{
  "image_size": 48,
  "horizontal_flip": true,
  "cond_dropout": 0.1
}
Rows from block 2 of a small class-conditioned image flow-matching model, named by matrix and row number. Rows with one number belong to one neuron. Each number is 500 + 25 x the weight over its row's rms, rounded and kept within 0 to 999. All counts start at 0. Numbers have three digits each.
After each neuron's rows are labels from the 100 images, of 14848 (inputs lightly noised), where the neuron reaches its highest value: "strongest on" is what is common among them. Only what is clearly more common there than usual is listed. The data: stained colorectal tissue patches (NCT-CRC-HE-100K). In brackets: how many of the 100, against the usual share in percent.
# fc1: MLP up (model.blocks.2.mlp.fc1.weight, 576x192), inputs 96-191
# fc2: MLP down (model.blocks.2.mlp.fc2.weight, 192x576, transposed), outputs 96-191

fc1.215:485494492540538524486568516462483504490490526518460518461503490508460474486481475575487511537516505483526490487522514535461507491496470498483481497453525504501476553495455532500553479521483539503482483517480485521537455493520491469447507489445500534459464490508517507512508473490475521519
fc2.215:446462500485520538487488495492562514470470488484561524466505476456499514524503481507480506472465502486460473507526462481501499508499538512546513488504521508542499468491498504505472504524502489520472523458518512488553519515535486532486551511540497508493493474483483513471551524495477498539
strongest on: tissue: lymphocytes (66 vs 11.2)

fc1.128:517478483522491512484482507485536483561520484532498497491540460543495502550485488528504490521470516500528517493504503523476486496519491507487516494483504524530487484508470548540513477507473535492543460509502505519480501501505495520477499496500490519459480536490571554483459507515459509479
fc2.128:491516492477506499462502502508466499464509481513483509515453539512491512459483528531496481505526489474473498518488464473493521520497499531492496530521540489513497546466512497467488495508543491507448523493504483508480501522527484470508476465481529493498496464502431451501526527501501520547
strongest on: tissue: debris (42 vs 11.1); tissue: smooth muscle (36 vs 13.4)

fc1.430:540447496536542507500495457511508513559545502504519489491497519498464517508530501485496447462503478475545512465522482481506532533530470488492514565479506516506527422500479486541516478501482523504516508511480501510472499516508496481424488489529485484502466543507505512462497516522463523500
fc2.430:481490510468510469497480503494465492509503495487464492524529470483516472497447475502483507519502494556469506492493430490501520485513527518499497478503520493518488520474526488498529493454521463528510502532486560519523455497502541523533471498508484478478539521491512501539530528520491507486
strongest on: tissue: normal colon mucosa (31 vs 8.8); tissue: lymphocytes (28 vs 11.2)

fc1.310:511470495524536519494517498489490508480499471500437509476476495478464536476494482552489508526499479517469501553521504492495467485507476549516455492475532532524479526502459503546542489487463532506512487553474516506528523494525518498449527523485498524464489534468502472482535487503547499536
fc2.310:489524520536512531470499493523524539491469517505547553500484497505472525484494491500481479506493501501497456531533507500484491493496529442478497482538476501502541521458479493491465515530492535487495515513514500498509480479506465484494525487526505481483489497518533530513533519503444484453
strongest on: tissue: normal colon mucosa (25 vs 8.8)

fc1.372:487521482500540510517500511475494474497511474490476526524524498469493522465501508511548515520454504493526511527506504473455483520510434523519459524479540483525524485506486512500523504485520544474498465551515512475506493488503464504429527483522490504512490530457484527510547507522511513546
fc2.372:527522479529501516473486519529511491508480508500492477519464520476495480496448539504482502494470528465483474526464526490469506491495518542465495510504447480494524490538493533508460458494528505497522516507532516495516477456497540485501518461500516488493478499573518540571483502496476476438
strongest on: tissue: lymphocytes (37 vs 11.2); tissue: normal colon mucosa (27 vs 8.8)

fc1.555:453502508522514505531497472500504504518543520494505486536535484547514515508501473531486495461473500514529464504490531465503551529510485438501515532503521498486536468488493503513507520489472493479488488511523532515504481492502464483514474531498525476483507488470476525457463493508510493477
fc2.555:531497481541487472511503468520484479505529507482518523511478484528516524490470497526514507470434507504492491507510500518557519493518508539517512520527464533459542501564550524539495496483505486442517525458510470499518514456503494459486516509489488486448452528492484502504508503484496452505
strongest on: tissue: smooth muscle (48 vs 13.4)

fc1.530:520459492495534524535474506503471472527498529463481523503478473510541495547480488500472485497475513515524512503495499491507544504485526471481535519509520519512514537460473522517486504554482510539472531504488495505469528547542523483492475440520460481512506493510484501455511527506514500458
fc2.530:547499498540497506502530457505516462474501509500507485508491531507490479477521530455535502461521503535518516496464494481513472478451504550527479472528546460528516470514476485507499473498485503526500471524548509509481483499490537478480514565497490498521510475543484540434469517497524515529
strongest on: tissue: smooth muscle (38 vs 13.4)

fc1.12:504526483460539512525489487451543454514526487475478495473493493532539525497485465518500468506520509505522488487483511480522419510521493504491515533493488522468528532481496482496506508494503503491490500506482520486511496515527492504469539528522472520486511519500423518540527491504484497490
fc2.12:463525488487473496529554486512498455488482514511518525545478467531566514472466559486497495517480482443453490530478503500494527453507530516521477534501449441526488502494538515523479489479510505482498502535521518468482502477523506507514463518518494485516490519517580484463469517455524481505
strongest on: tissue: smooth muscle (67 vs 13.4)

fc1.286:485506498480521539524455569498543488513483528468490514532517506497501496501503471501535501491535484526506483533485483528506484508504500488494489476514491525497505433517516512502522485505523477536459501538472492502502494475521463490504499516541489476469481480525503484514498472496493502552
fc2.286:482541500511501472516532485542483482468486473503484503463471516530525489497493543462491490532517477478509488509540544496479521522484531489484516520484519511432525525524462498507492507503500526503515512545528542472492478509490528542438534492462505531507492509514555551469460540518513499504
strongest on: tissue: mucus (25 vs 9)

fc1.39:467465492497515541514493492513505487532526465535470496490491459504495507528504508552550509488492518510503510511499546490507515530480465497490520506496526503537544501504507527499519479517500497497538472498536566467496464524486457497422510483519502512486513518452533499502510514522479509538
fc2.39:480528502474496502492539524548503482536462514500469522505484561493524507484467513490501521471477491464458475514483477472466515510490555525489480503517512486499500522519473519498478481494544508512499534461504504522498516448504498505501504492510551476495479473549460473547516513481493470488
strongest on: tissue: normal colon mucosa (46 vs 8.8); tissue: lymphocytes (33 vs 11.2)

fc1.80:482530484482542485510542468516489520444477482508499507491487536558501509454481489521495495550481519503503486528519478485435479517541492521500506507508514492497491505503505515508517516499490478480477483514493503470518469497501543503507502529497499480514530485532455520579509455530523470464
fc2.80:524452496469538501506492520487499523547524484467473479500498453506496537553472496514521509506478480485506531510505506524512532495462469497501491467503494505480504477514493485521535513510504472513519468471521490546549504513511500512521506500486488500494486517480531512449480486465501533499
strongest on: tissue: smooth muscle (34 vs 13.4)

fc1.32:464519488492463517533498459463475470523478517477477514504507508490516536554504464534529451503458506486538533486485507515457494513463518505511519432510515533492508539518514529512462507525555486494495501505486488472456493510535506475519483497492469492476483484524485481521522550496506545491
fc2.32:506492517487481516527518529540510481488502503517501557523530451495515478491460535527465491517515476497477466478510519493502485488509517447527479501469524528475481502505504486509500488563484560504506519513474470470459488505499517497453503493506533509497469479484536522485491482507464501453
strongest on: tissue: normal colon mucosa (33 vs 8.8)

fc1.570:484515436478510481493452453481507482521546485505509472461458500515470484499497494460521494519464487498453514465542454481507494533515462550486473547534514522534530503467488512525501510484489514490518479549502507505491489476555485480509486434534476504463519518506503504496524493526479551482
fc2.570:539435502484554482514499536475487488501448525521520527522481487541525495482485490480482505463531521491539492459525528527499515487492465496487500513442481476506488515489507488494485487484474488533473484543506491507524465502492507497485516518430488558494461504500521510479482503512487531510
strongest on: tissue: mucus (67 vs 9)

fc1.345:500497475522509540540510538484511487500547511473462502538502501552513553545456471522504479506471459495520456514470506521483477474474474497492507510499536529512483512487477534523511499499487485531481473499501484526504511475551491477520462477492468511462499493494501494454461526524491523518
fc2.345:518488534473473488504486506503492475507493510480494509518469498504469481490457519494505498483501525517497566517516511537526549490546499480485476515474485468503526517526528479476482473524542515495513527493513498531498481509449528505471493517504537473530489454497493565480530506481548488502
strongest on: tissue: debris (33 vs 11.1)

fc1.366:478521464474505521486525473496538502535487489484486483490520505512478494553484471501469498525486504526482506484522512508500493435537499497512470558525483525512524484499485500530523489555492540490514513538475500524485527487539519462495489464525476522434490474497505487517428494541494502518
fc2.366:558444494510463487520491528515535495507512503500508515498497449495517434454546510525519519519493469475519485476520529523470524523489483484513523502496519468515448517487529485509508507515501446557490495507522509516504473523453462479468512520492489473502551465476492487452504493488480524524
strongest on: tissue: lymphocytes (61 vs 11.2)

fc1.7:524490555523468527494487477473551491497511505500497474481487472509457474501479527526469518453497466521505488521505490537542487485507498486457496483485472515524513472473491538528537504514471540554533493495505520486510471504485550501405501487461490500503523465506531475499493510487472492497
fc2.7:439524501496485529509480509498458471489476481480481527468487524526514548502453489495471487458505491475496507489524506469487490499482574514531493500517520551496501568512480455493500484530516487513509536486483465468458526530497498498513498491509481484470473455473498491508507553509514533499
strongest on: tissue: smooth muscle (44 vs 13.4); tissue: debris (40 vs 11.1)

fc1.380:565509465455465444576480528486500504484525503488492480497513518504520471439492493490504461460470521537522502492509515490499528496535495489509512489505470516497515480480519485504486520524511519506520513491494466508541534516504478462477428486531473515509519517527512505459473495514473544483
fc2.380:475537528493516521479530454498512477492469511511492539565512524506523504493492469511488530485518466471516512494493493465504488495498501522486515518524523476491483519472460488503505442532559506481502541527448476500520425509500520519474526486463479506496506469507513502477538455487507464493
strongest on: tissue: debris (36 vs 11.1); tissue: lymphocytes (28 vs 11.2)

fc1.250:505480481484509495473498538476510491497533491523478456515492500505497523529501526497527480526497446459520468497509459517506486511471494544500478540516516499522494535466507525557546514515496543516473504528540512524546478488505508499506451448498510526519460496472503491495466506501472490521
fc2.250:498531504538513525495457489524508495499478493530506502435515501464533448513480428469505510529497530522495528523509566503490511480518514501490499444506496562532522489513487496471500466511487473488524497533500528486515461503473508489528553511489481455493512527494495539554523500480516520482
strongest on: tissue: mucus (49 vs 9)

fc1.258:521497471502473501470506463496538508515537484524505465511478483550481490516457500519503491512492462470532480494508469532479476479499472538497502533527563529521502514471482533554532490492484547499535470530509517522487474489543529508499467455495495543466467517531517546485467521512475519484
fc2.258:472454507512529520473448514463456530494481501524490485489516543493518507466473501517513508525501553552473517499517521490523519547479492467415503497526474478526495485533532485453492493474513472525464506524495486489518510532463515473520488555468508498505546468457476442516487476530533536511
strongest on: tissue: mucus (54 vs 9)

fc1.451:473516478495469508476507494479504497520526463522485453505455497516493471501462485478526498501509494458456476461513460472456495495543447526539479548534552517540476516461480524540530522513455505518531459510536524485507492505526480504525470443514526538467499502489524503497483516498501481519
fc2.451:555460498517512458504462507476497482482444533534545482506496528510466517519473520469506513512498498543532517467497486550535507474496520529453471485481492484522553507516519449487502460499542487515490498505535498504505503516509495514507504489483469510498524555503472509497494505479480541483
strongest on: tissue: adipose tissue (85 vs 10.3)

fc1.46:571558533512472489513436520452485506505518527473505462494533491488451476525527519515475488488486479489503436508490470473531496495493525484538434496502515505496491522526510487472523508508476510495480497483480462470511545462506483491504530516500482472504464499482528487518498534480494512468
fc2.46:533496485503475504487590435524485433464507511520505504488495510505501484449493514499481508518469492501565490496483497526489522505469485496498496483494459466521506505512503510518486478489513504489566490502507519495511505441489543485486491482534474502535479490448481490492497486470448476490
strongest on: tissue: normal colon mucosa (28 vs 8.8)

fc1.64:497486485533500496523518524500486504528510467539509498515539515516506464511499492496444486468543505490466521481490505541510511500460504514522522507491501498534514542483504512484505491559468494529462476492491541482486496485523519508445481503496492529473508518431507502469452569456470521525
fc2.64:498483482426502476504520492505498498508489492451508513463534484507478518552490502500573520484447512461556464500482515452460544482508506505516483496480515510467491488497471492515516544545516533510513502491528472551560482506547508534503540461478521493483494476506482477512504464476537513501
strongest on: tissue: smooth muscle (52 vs 13.4); tissue: debris (40 vs 11.1)

fc1.33:505494469469508518525501480526530491514503501511501479512469505510484463518543526520515523428504490464501515509535501525548493492507493511432517512511502521506536487478501518521518491507532519546514483492535539494501487509552479478402475464507490504491520448510465483511482519544492534517
fc2.33:543486523502472501520483517482531477538487505516511546512506463518528495531533460482546511509509502566542496475538536500473471508522505474516520464451493538491525509554494501495490488478499481502525487501500536512510493518454505534518532520476486492452506513493532522477494483473481486462
strongest on: tissue: smooth muscle (69 vs 13.4)

fc1.6:511499499514511531478523501491524494503493531522488484484480488520465500495532516495469539516501471424497484496489453512501490511440481532518464515520498528496510523481493473500519509499533497530515488529479476525488516503540543506514498490507511539520479465485506519506495555506474541529
fc2.6:507472482541554493502470506506473513498520511503481523445534474503485507500551521465471486513480499519510540480528533513477505485544482481447518470527534557491555472550507480507504465505499518488502449544497490510505469540493468518516526525483435464501515498482504509478505495483526512500
strongest on: tissue: tumour epithelium (42 vs 15)

fc1.17:517503491506551520497474504509512503461542494503502484543491509557527536493512475492562505517526537475514507560468494515477457550520511511476513484522489516489498501530439496526505507517493520481480468500505483498490472513472474501484514494519478554466522508521481524502493479550486519518
fc2.17:492484498476501547492570481514497456490488534447462508477505484520521468489500544520501464446467464469543513507483509484476535517470505535500471543483506451513498516504515520539479527499504501483511487536501520498479512471504538507503474503496478475522488477496492473476473495492491493544
strongest on: tissue: smooth muscle (42 vs 13.4)

fc1.567:510497505484501552504494501521519525460505516521480483474484525474485514504504531515552465486523493496511481509515445493542464506479506541469496498535467524489529531512519490489531518502511518527530483507505457502524487508519498484420489504508479498502454506509485455534515476502474527522
fc2.567:523490506534500439493482487483539497512503463477501520508488484505492518488488487452531504480464515540497507501480474524521482518502528532547501502522479523476507453523513508529527470510474472450522541457513519510466464505486505529510522505510481473462473508507543532519505551495479509502
strongest on: tissue: normal colon mucosa (30 vs 8.8)

fc1.100:454471443472483473556507483477535518480523522487453541445483493497510526486466474499451529493483508494464499507501519498484508481493486495509510489488486548506522513484497511506487484499507492486508500555473516499529482474527532471501496478534465556452494495518506532492523494506502555519
fc2.100:516528499479511509509470533514486491516492464501516488546512502514497439491464518525515483491550481507497495470533493506504525492524525504544499536511530466477484539545503505498482491446525479527478520539484515474489468531512471478483475522433526516499541510500492512483496501514503481526
strongest on: tissue: tumour epithelium (56 vs 15)

fc1.574:539453515490563501467539503518541453515528519473499495526548459499494507517465516480501487531493492502526504491471513449486474506461533484492492490475454472504491438507510543555505497523492508478503513495501499503521506503475541504507496487528493468525475489470482480553470460522452469513
fc2.574:512558471536538477503474489482488467484467492548501480502484507510519502524486494461489514485531501480463515543468498552456516494543478533511510503481549495526521540480499482482480498485537449515535502508510518511492497515554479519508496496484501547467478540513493520475506553452508488516
strongest on: tissue: tumour epithelium (36 vs 15)

fc1.75:513532491494510486555477533474481475490489498458488545532556531491551493485472476479519484466481473541493487512497486504452487504515479498516532510555538496518508497539483500496538502520510527412489488495498491497482497479554498515479504482538481490484464520464489508492504468494496525518
fc2.75:456494519520509537506459566459497548541513457486498503462474437504466546533517475484468515507508487513467488502523525487514497535552511482461509497496521530462459512464528493492490515482502530525514502465481497500489544548483462487536493528500463511471485489516480476551502504511510512490
strongest on: tissue: cancer-associated stroma (30 vs 10.6)

fc1.69:533433429515523473501503486489523504496520507494479522490532504504484489506512497491478474507461555477509512483511531488475504498503511516505530513464513511509502481490484544515524488546472512480515501537479484505520511502556502487551503500555456566471468528508499498503501485512485528501
fc2.69:463509503470505503528494519481512495492512511493517506501486533528566545511486458473489516493524469546472459506465483486475521488491488503536497511497493497549484526497520536535488526516489468487482518481479546521497459509483529519511474476513511526468464466510506478489467499471492471535
strongest on: tissue: normal colon mucosa (37 vs 8.8); tissue: tumour epithelium (33 vs 15); tissue: lymphocytes (29 vs 11.2)

fc1.340:485480512442479519495503491501516500515488456521463475479445509517505497458480486501532519508520508541482512514509466507492461497516474475487552490523509518477529536518506512505540512483516516526543482538491498483491496529501496470502497496493478541459529499521493510522542473526468477508
fc2.340:497491499514507474533514443500502505485517536507511500495509481500552446458510496501511489518488505470479429488454546496497497493471484501513507490499483454479513434474501504509505585510487505520493459515565515483512491486508534513519466520497488508502475498502494492453451467549486479488
strongest on: tissue: smooth muscle (32 vs 13.4)

fc1.347:492486472492455492517483524476510450492501498517447489527469515502491543490496498471509496468501468449521486503466491487487479476487465550477479519547516537504494546475500472518502500507463520539467467541509503520529513495527493489478463458495455567479484512479461534468496522522504547534
fc2.347:520499501477441486491486495491508483478479542512547501474512514500478445495507449518532499550514525516473508454475487516477525481535426485504494501497523494496539490542519546507553519503506455473502457490487495524455487491488477500468523513480508519534503530523531492521501484473500483502
strongest on: tissue: cancer-associated stroma (38 vs 10.6); tissue: debris (29 vs 11.1)

fc1.209:482513485446500550499478461533509504505508485538494447461462498500483484508518509485517496527485519479510504483532503490493487501500462533484491486486533493526537474508493538493484509485530514538537491509510563453497472504490510480444500468527510544500523494507478465530495488553492509505
fc2.209:527512510506542521494502507487544517513492491530505519538464510518490525516525490478485449470493459494442530489506510512508498518513529535486489503537468506559494537526501500497501461483534487484496515490482544480530499495514495521509498506441482460484510535501465526502536512479463493510
strongest on: tissue: mucus (46 vs 9); tissue: tumour epithelium (37 vs 15)

fc1.543:492526462471477489517472488436523489515521522454522508478471523490544502508488440502514481568468462548477507445504506488468514498492516533511459524517468506509534507499507525511484518496466486481527490515486449506477490474545529463512500454520473499480488511484548545477497476483463515469
fc2.543:528477506502496481485516491497502504458502514560485466498519523521454498504498539500478532446521520461497489508553503491508505506511456505493498506471502500507476502496468503503498505479490525526501468521501475486507510547519489510596492518512466503528509511459448480505472497559508551561
strongest on: tissue: mucus (63 vs 9)

fc1.30:498483487529521523493516482466471478494511546494460545458523489495478515495488491540500518555463478499495489509456523520459481500506506486485488476486506531508490527514449540510541510507460519485432481538440453505524495473540463484498523512491469505445465451510499513503519489494467524510
fc2.30:468482494485529519488496534469533544547489464515520518514504471462506527538524460513477489480446523516441504480546510490464537521517553490513510544476476529494537474473511428487450509484528525508520501507472510465538508527492478524496482481519501496467467545499508474507518503515512498511
strongest on: tissue: lymphocytes (45 vs 11.2)

fc1.508:492502509474456503490505577489521509489518487511533475484483496503486515499462498494491506513527471475503491498519464567508484514473457522498470518543544506510488547462523497501537520534514496483467511541500510532541482479510460502446490481471513552472495505475554521472473479466496525503
fc2.508:458477507517450524464458448520490525493506499510473492481512548494501510491471503488521510505488510541468515509515524453527485498498546532496502487520502548515483525495498569528501469526545488511535502518485525494532473525495538491523497495506493441520510488523482532513519512528495530506
strongest on: tissue: mucus (43 vs 9)

fc1.213:500501459500481472554524512505530461513522529498475567530497490524512506487495472494490504484480496532521509511494554499465538502530505452485514496453526510530544491501480529511499505501501488506496511537504541507487497435547530471491499483527494547468528491477497525469480497518519504508
fc2.213:531526516459504496519468509509510479503508489455488474486501537529487496467502520502550466482525515465504502511533476519528484499484522522501500519533481475473474504511521518494489483502543498458483508514449527490460456537460484481453478513440473488476460493525504451465510537503525490500
strongest on: tissue: tumour epithelium (37 vs 15)

fc1.48:494497459511486483542533477470534481439512506476481505474528466524524487463460480486484502518500521503495481533532503514489459474482492526475518502467489510476520526460533504504520523533503507471495476510466488517531489457544533501513516502540469526500504506506497551468504501534472560463
fc2.48:520548504480508488511469531519489470523504489506451528545507512536514506534473507516458486482496476469519505508510488477488546537524533510526488499488505476494473511531491500486515470493488522532507533513497501449500463497501495518432474461464525500482462489524495503541521501543519446527
strongest on: tissue: tumour epithelium (46 vs 15)

fc1.72:497515459485512474527507501500532519468514497530472468500469465520490537503497510506484522503512498494511482546492485496507464498503511484436520513513485542468512523490482527529566481488479507552500497494531484489527486488545512477519475484493479508534475458498520527507457518511497511518
fc2.72:524551499522481544488481509513505498492484502498504496444516505529491450483525492510489507536505505487476523530501509543483530463525499532499483522473532456538480473530470482508502482526536496482526513532482530500507467500455514497524537508474510492531506504509464493456512516499531498519
strongest on: tissue: smooth muscle (43 vs 13.4)

fc1.407:537500463488524514519465533473524487520501521486495520526511513482468472487511514496516475470523541479521512520474480545498498522518474485505529488444535522480525466515497522472461478522544554491469495540445509483452469500548451484541534518477480521455502533512472495493551506525489533504
fc2.407:448471489466490460500511491501458490469510506530508536498525486499530541518470479458486526477491519516502461531484536479490515486489499474490503517484484493478494529497533557519479497511456479520499513486492511483480493487514534516489484534529479527540452488517578474480458473513508524534
strongest on: tissue: mucus (36 vs 9); tissue: normal colon mucosa (34 vs 8.8)

fc1.381:463477466504539453541472505466477475531515522472474525494470505512531541443486468491525502526478519512489482509446498510507490496480470466485518537494534546472509517502487518502500497518467502499511463506481482504496508523524529464528476487490436544454479488482518524482497506549491551476
fc2.381:495531503465493527476508479530505516498459479490480520492512454530546478502503573522481493476513448465518513504497531516486479508503563520521477472476508497514482507488451482515482501494507520524495515534505487496517468539509462527479497518514534472512522478492518477489465509519521501529
strongest on: tissue: mucus (40 vs 9); tissue: adipose tissue (30 vs 10.3)

fc1.57:498517437483495487551474479469530507512497492478476492526484526514516470493496462462476506477511517484503510477498495524488499479492492509493512507477474491481496461522507465522480461534475505510525486477470528516465498499527513478457518462537452539488516522482526503466477552535480568509
fc2.57:535511508512494468520482507525484503482528535502518523476490471512490469517497548484506451505466469502516526489507520489522470520491492476499510499547519505481444516490513548498516485531487512558478530461510447463452487482512492499520495543487487474495502484496493468541485441471544451517
strongest on: tissue: lymphocytes (96 vs 11.2)

fc1.212:463498480534532500496499480477516472472513485540490495468508525518541526480472469514530529526514554507504465500475460494491461455547505479491507494476526518503499486506491531490508538517449528466500469515485488483528512506481478519528512510518452545508500511487499543536494473518480503496
fc2.212:536495501462511513512487521532494495498461526458511486541463466533452481500502516510524460471492466466508533516456512484453519539492509521510476515509510486525489531491480510553476482481582489553503502516531507478540464483531514459514447466471528476458504505499486490447488508529467499499
strongest on: tissue: adipose tissue (68 vs 10.3)

fc1.328:487505516513510540515525497521540511507503498537452476526502545591510462498489489456489485461519485471538506513519477538522515507513499507502483509523563520512480525474495539504520492521515461528454499497509544500489458473488521531403492519481509508496492473495454490495471491520506487512
fc2.328:413511512482501460507486522483476500476490471477533512459496500498532533546482494436505549493494471474509441505509538460515475488507520511436493515521533527498537506480485511494512558518511527493540481499510528519462507491506526549503506461496502532490480497500500500525493502452514516490
strongest on: tissue: smooth muscle (96 vs 13.4)

fc1.525:517486500507503485512481475500511535507519532502468499493492499544446469470471503502448512469519482485503492530543478516544509458499481536459455477516514534522472501523477497533537469504545491516492541515477519527518511447529522478444497480499495509452475466527452498506466496507537544511
fc2.525:463495514495479504518479532485542499472466507518529511488508494528499520484488453480514504527493483496541493503539534500484468495508514443526509494512495530474532506465472482501504557538461515504524495510483490529482475516472502527513507491489527510511508463470528512466499551498486550493
strongest on: tissue: tumour epithelium (37 vs 15)

fc1.484:498522500473510534531475490497501502474508514504470508525499514516520515470523488478551503500515566501513512544462492501478455549506489441485533458483492522473524497527459503470490513499506520494478460504490487423478475508476477498525538539510473506489535502491509522485534494527482498508
fc2.484:484494508511497511493511499511467467491513497468494495461545492501492494511491502463507507491491490498477542494488557530525468449509544496486490478484488524473525491534522458497523503569510488497553514507498519478524511500498556498500561491533505487494500505478528522461524493462539518442
strongest on: tissue: smooth muscle (50 vs 13.4)

fc1.121:485519489487454465531453526452521452520507502506477551494498487498528492472471457482463490515464517526486496499476506478464498444508529495485520513495518550485515492495503520481495494504458522484505484501440478493522525496526519486545524498509412510453479500460530544466516492495485526471
fc2.121:516524514486475503494492473503479481452486510505472525509516509506516479517481528528496497466529444496486486516511500499518504519496514520534497507486509501514498500508483534487531513466515517506485530524491506503512471540482482489448471486484522525498528518486432461516501503517496490515
strongest on: tissue: adipose tissue (54 vs 10.3)

fc1.356:490504486550480532548505513554532475501506526516481482533486492529507498519512488517500515508475467491501485547468472531514492479464518495504514507564533539498519468517494481509531491498541498532509522480498495534459470498523515491505468499488460480499474452512521498500433507486502504514
fc2.356:500521512506457501490511501496495518465514491483493530424530519490516520505548504481481488513510510503530458508546545504511492533490490455438487495495502487477502495518479487493485516528494486527513482525508543513517489478469562505509526528481501518528483489472502518460472529492535481497
strongest on: tissue: mucus (28 vs 9)

fc1.198:501479466496484467495510527521493503500502489517481474479505461490479508516525548497508515469477504441452515532535516470502511515463517522462512538488471509521509506442466531530531474493547507529485512489538531496519517510516467516483481477497495493506495499489580495481470528516500528496
fc2.198:538516493500477551542501491475526492490507518486510488504479514470515488506526420491525487529500489537565467482541502532496502492510479487499477484506510524480519494535490460493506539496477481469531456474485531522523458496504507503520514481481496543473483512515390490498506487473505471480
strongest on: tissue: debris (43 vs 11.1)

fc1.224:504468465513480473513478528523540493483512514525474529486510489502528481499543492474456529474536483499510515528478552508520486490469521515486492531474518513505535530490483495468538469510520503482540513549476511506493493446535550483461513508524473541492509511456504495520511519566515568500
fc2.224:489518477472484496499526480484488487493536543499488419524479531513494499499476499471532481523487492496487482475494467495484552509492492451521477493546494480510535495499526502516491454514477507556485482488523516487495485493493515506578480465502526502534461487484507483477448478437490477500
strongest on: tissue: tumour epithelium (54 vs 15); tissue: normal colon mucosa (32 vs 8.8)

fc1.282:523461494528503494515518504498525515465525489489495509473492449508475491482495519519481507490507479500485487435507520504484528494472533490503507535485495533508493486474472492542515499533528478516473514562503502477474502471541499520494484492522462513487486510492501501545531514514516509453
fc2.282:466534449496483481493486494553516508488468515488482517515511460530504504488540513478521469496525515537460476507512477515456427452538477483506489514548548486486541450509507522513483534477501507496506502559508504485523526538502513512485501486485509502492473527511482462452497514467479510490
strongest on: tissue: lymphocytes (85 vs 11.2)

fc1.125:464524473491466467515463499433524495478513515463501541500491543510484502484492516500495468521508513498506475480512485477464515521550468521505497488469487506506506528473493488474474498506489517473456463544486480494499498506569497427521486467505457540481491549499491505454560495505469550500
fc2.125:545485492460484527509496501521470507510484518527481517540513466506493490468444529527483527489511512491478532493485485515505501453481477517528503500458487505503528495542497489517480517458467514479499503494506428504468471530477500495483497494519496501525469482520513459526493452555471513497
strongest on: tissue: normal colon mucosa (38 vs 8.8); tissue: lymphocytes (28 vs 11.2)

fc1.453:521502463535489484522499507515496484474493509448485517524518537506537460520500485482485546472508516505491459525531494490499543478508537496521513504500532518485513516488503488505461512573473547479491478490466518493493486449536504521504512453540439530473523499478503454450480533502460538460
fc2.453:506502504482498525490445509478497507503519501482480513514468500467461539507496515474510441500503529509511592475526496506497499520497460512474513536482479497506531515525506511496489486560494464516491531489499536511489483510488518453495520554464531495487464491549513585530539495491556488529
strongest on: tissue: adipose tissue (27 vs 10.3)

fc1.314:466494500526506511537487552505526506467538502491519523486486495502496506479484505471473468457526470483562448520536525491529513502502500530459461446543525526497496493478485534504500473513501506507535524527486518487533467486495516459461540518503499508469493520515468501493516522494493499531
fc2.314:480527489491485491461502494513486524545530481515476499489488509496491519519518511506515514505486525494527542445478490467487513503477522508528517510482481490497485518474483517521530499454497492538497492484517518493524518571494490501500522495508509472490523511536536498494499494503541545492
strongest on: tissue: smooth muscle (40 vs 13.4)

fc1.455:543490462529545480507482515514539467546524485471483493516517465510500504529461504493496506521467512492531512504482531496469491492479502506495505513503508502530535444530491533521502458517514506458558486501485468512491519481540502511474504498536476522500452525506516473557504469493451512523
fc2.455:485522502511519481488496498493492484483529551532447542505504524520514475484473462456487515503501516522450485478515504479499491491485478507464510470507480503495469487499492483461475439486512504578495526506509509533511507497489515488524493518480483494500515519509531514484501486486527495481
strongest on: tissue: lymphocytes (51 vs 11.2)

fc1.277:455493509490489478522513511474525500501485512501461515458500472511458488499462503527439525491509460495502474490523525499554535454509500484499451479489520520499498496462524535487493499499492492514472531542469539522534493454514516480519508493479522497488484471500489495484494519475521491510
fc2.277:526505485530494484488547458503518466503499509506515501471504512487492523517477516527469497523480515503543494504504506510485525514467508501476477512485477488496473518481465489522503499466478505495568500471499555459501532514508540504516504501535519495496493520452485499537483487477443506493
strongest on: tissue: tumour epithelium (39 vs 15)

fc1.352:484479480509477489526500510499531486480539508539439508492500481482553539516482517504516519492486493461488501512507516483488483513463529526472515519506496548522525506481485562522524513498493516516523470480518488507526480497493507500403481479514468538530458500484570535454477528508496522497
fc2.352:542489483510424467471467498518529508505505498523550533468507506466482452522510473489516519490519500530474534497475495536517530489545455496520517505477504515537485495481528510485515486491520507450514481476454500531515468522507468498495535512468504440489531507485477490536526443495504512514
strongest on: tissue: debris (47 vs 11.1)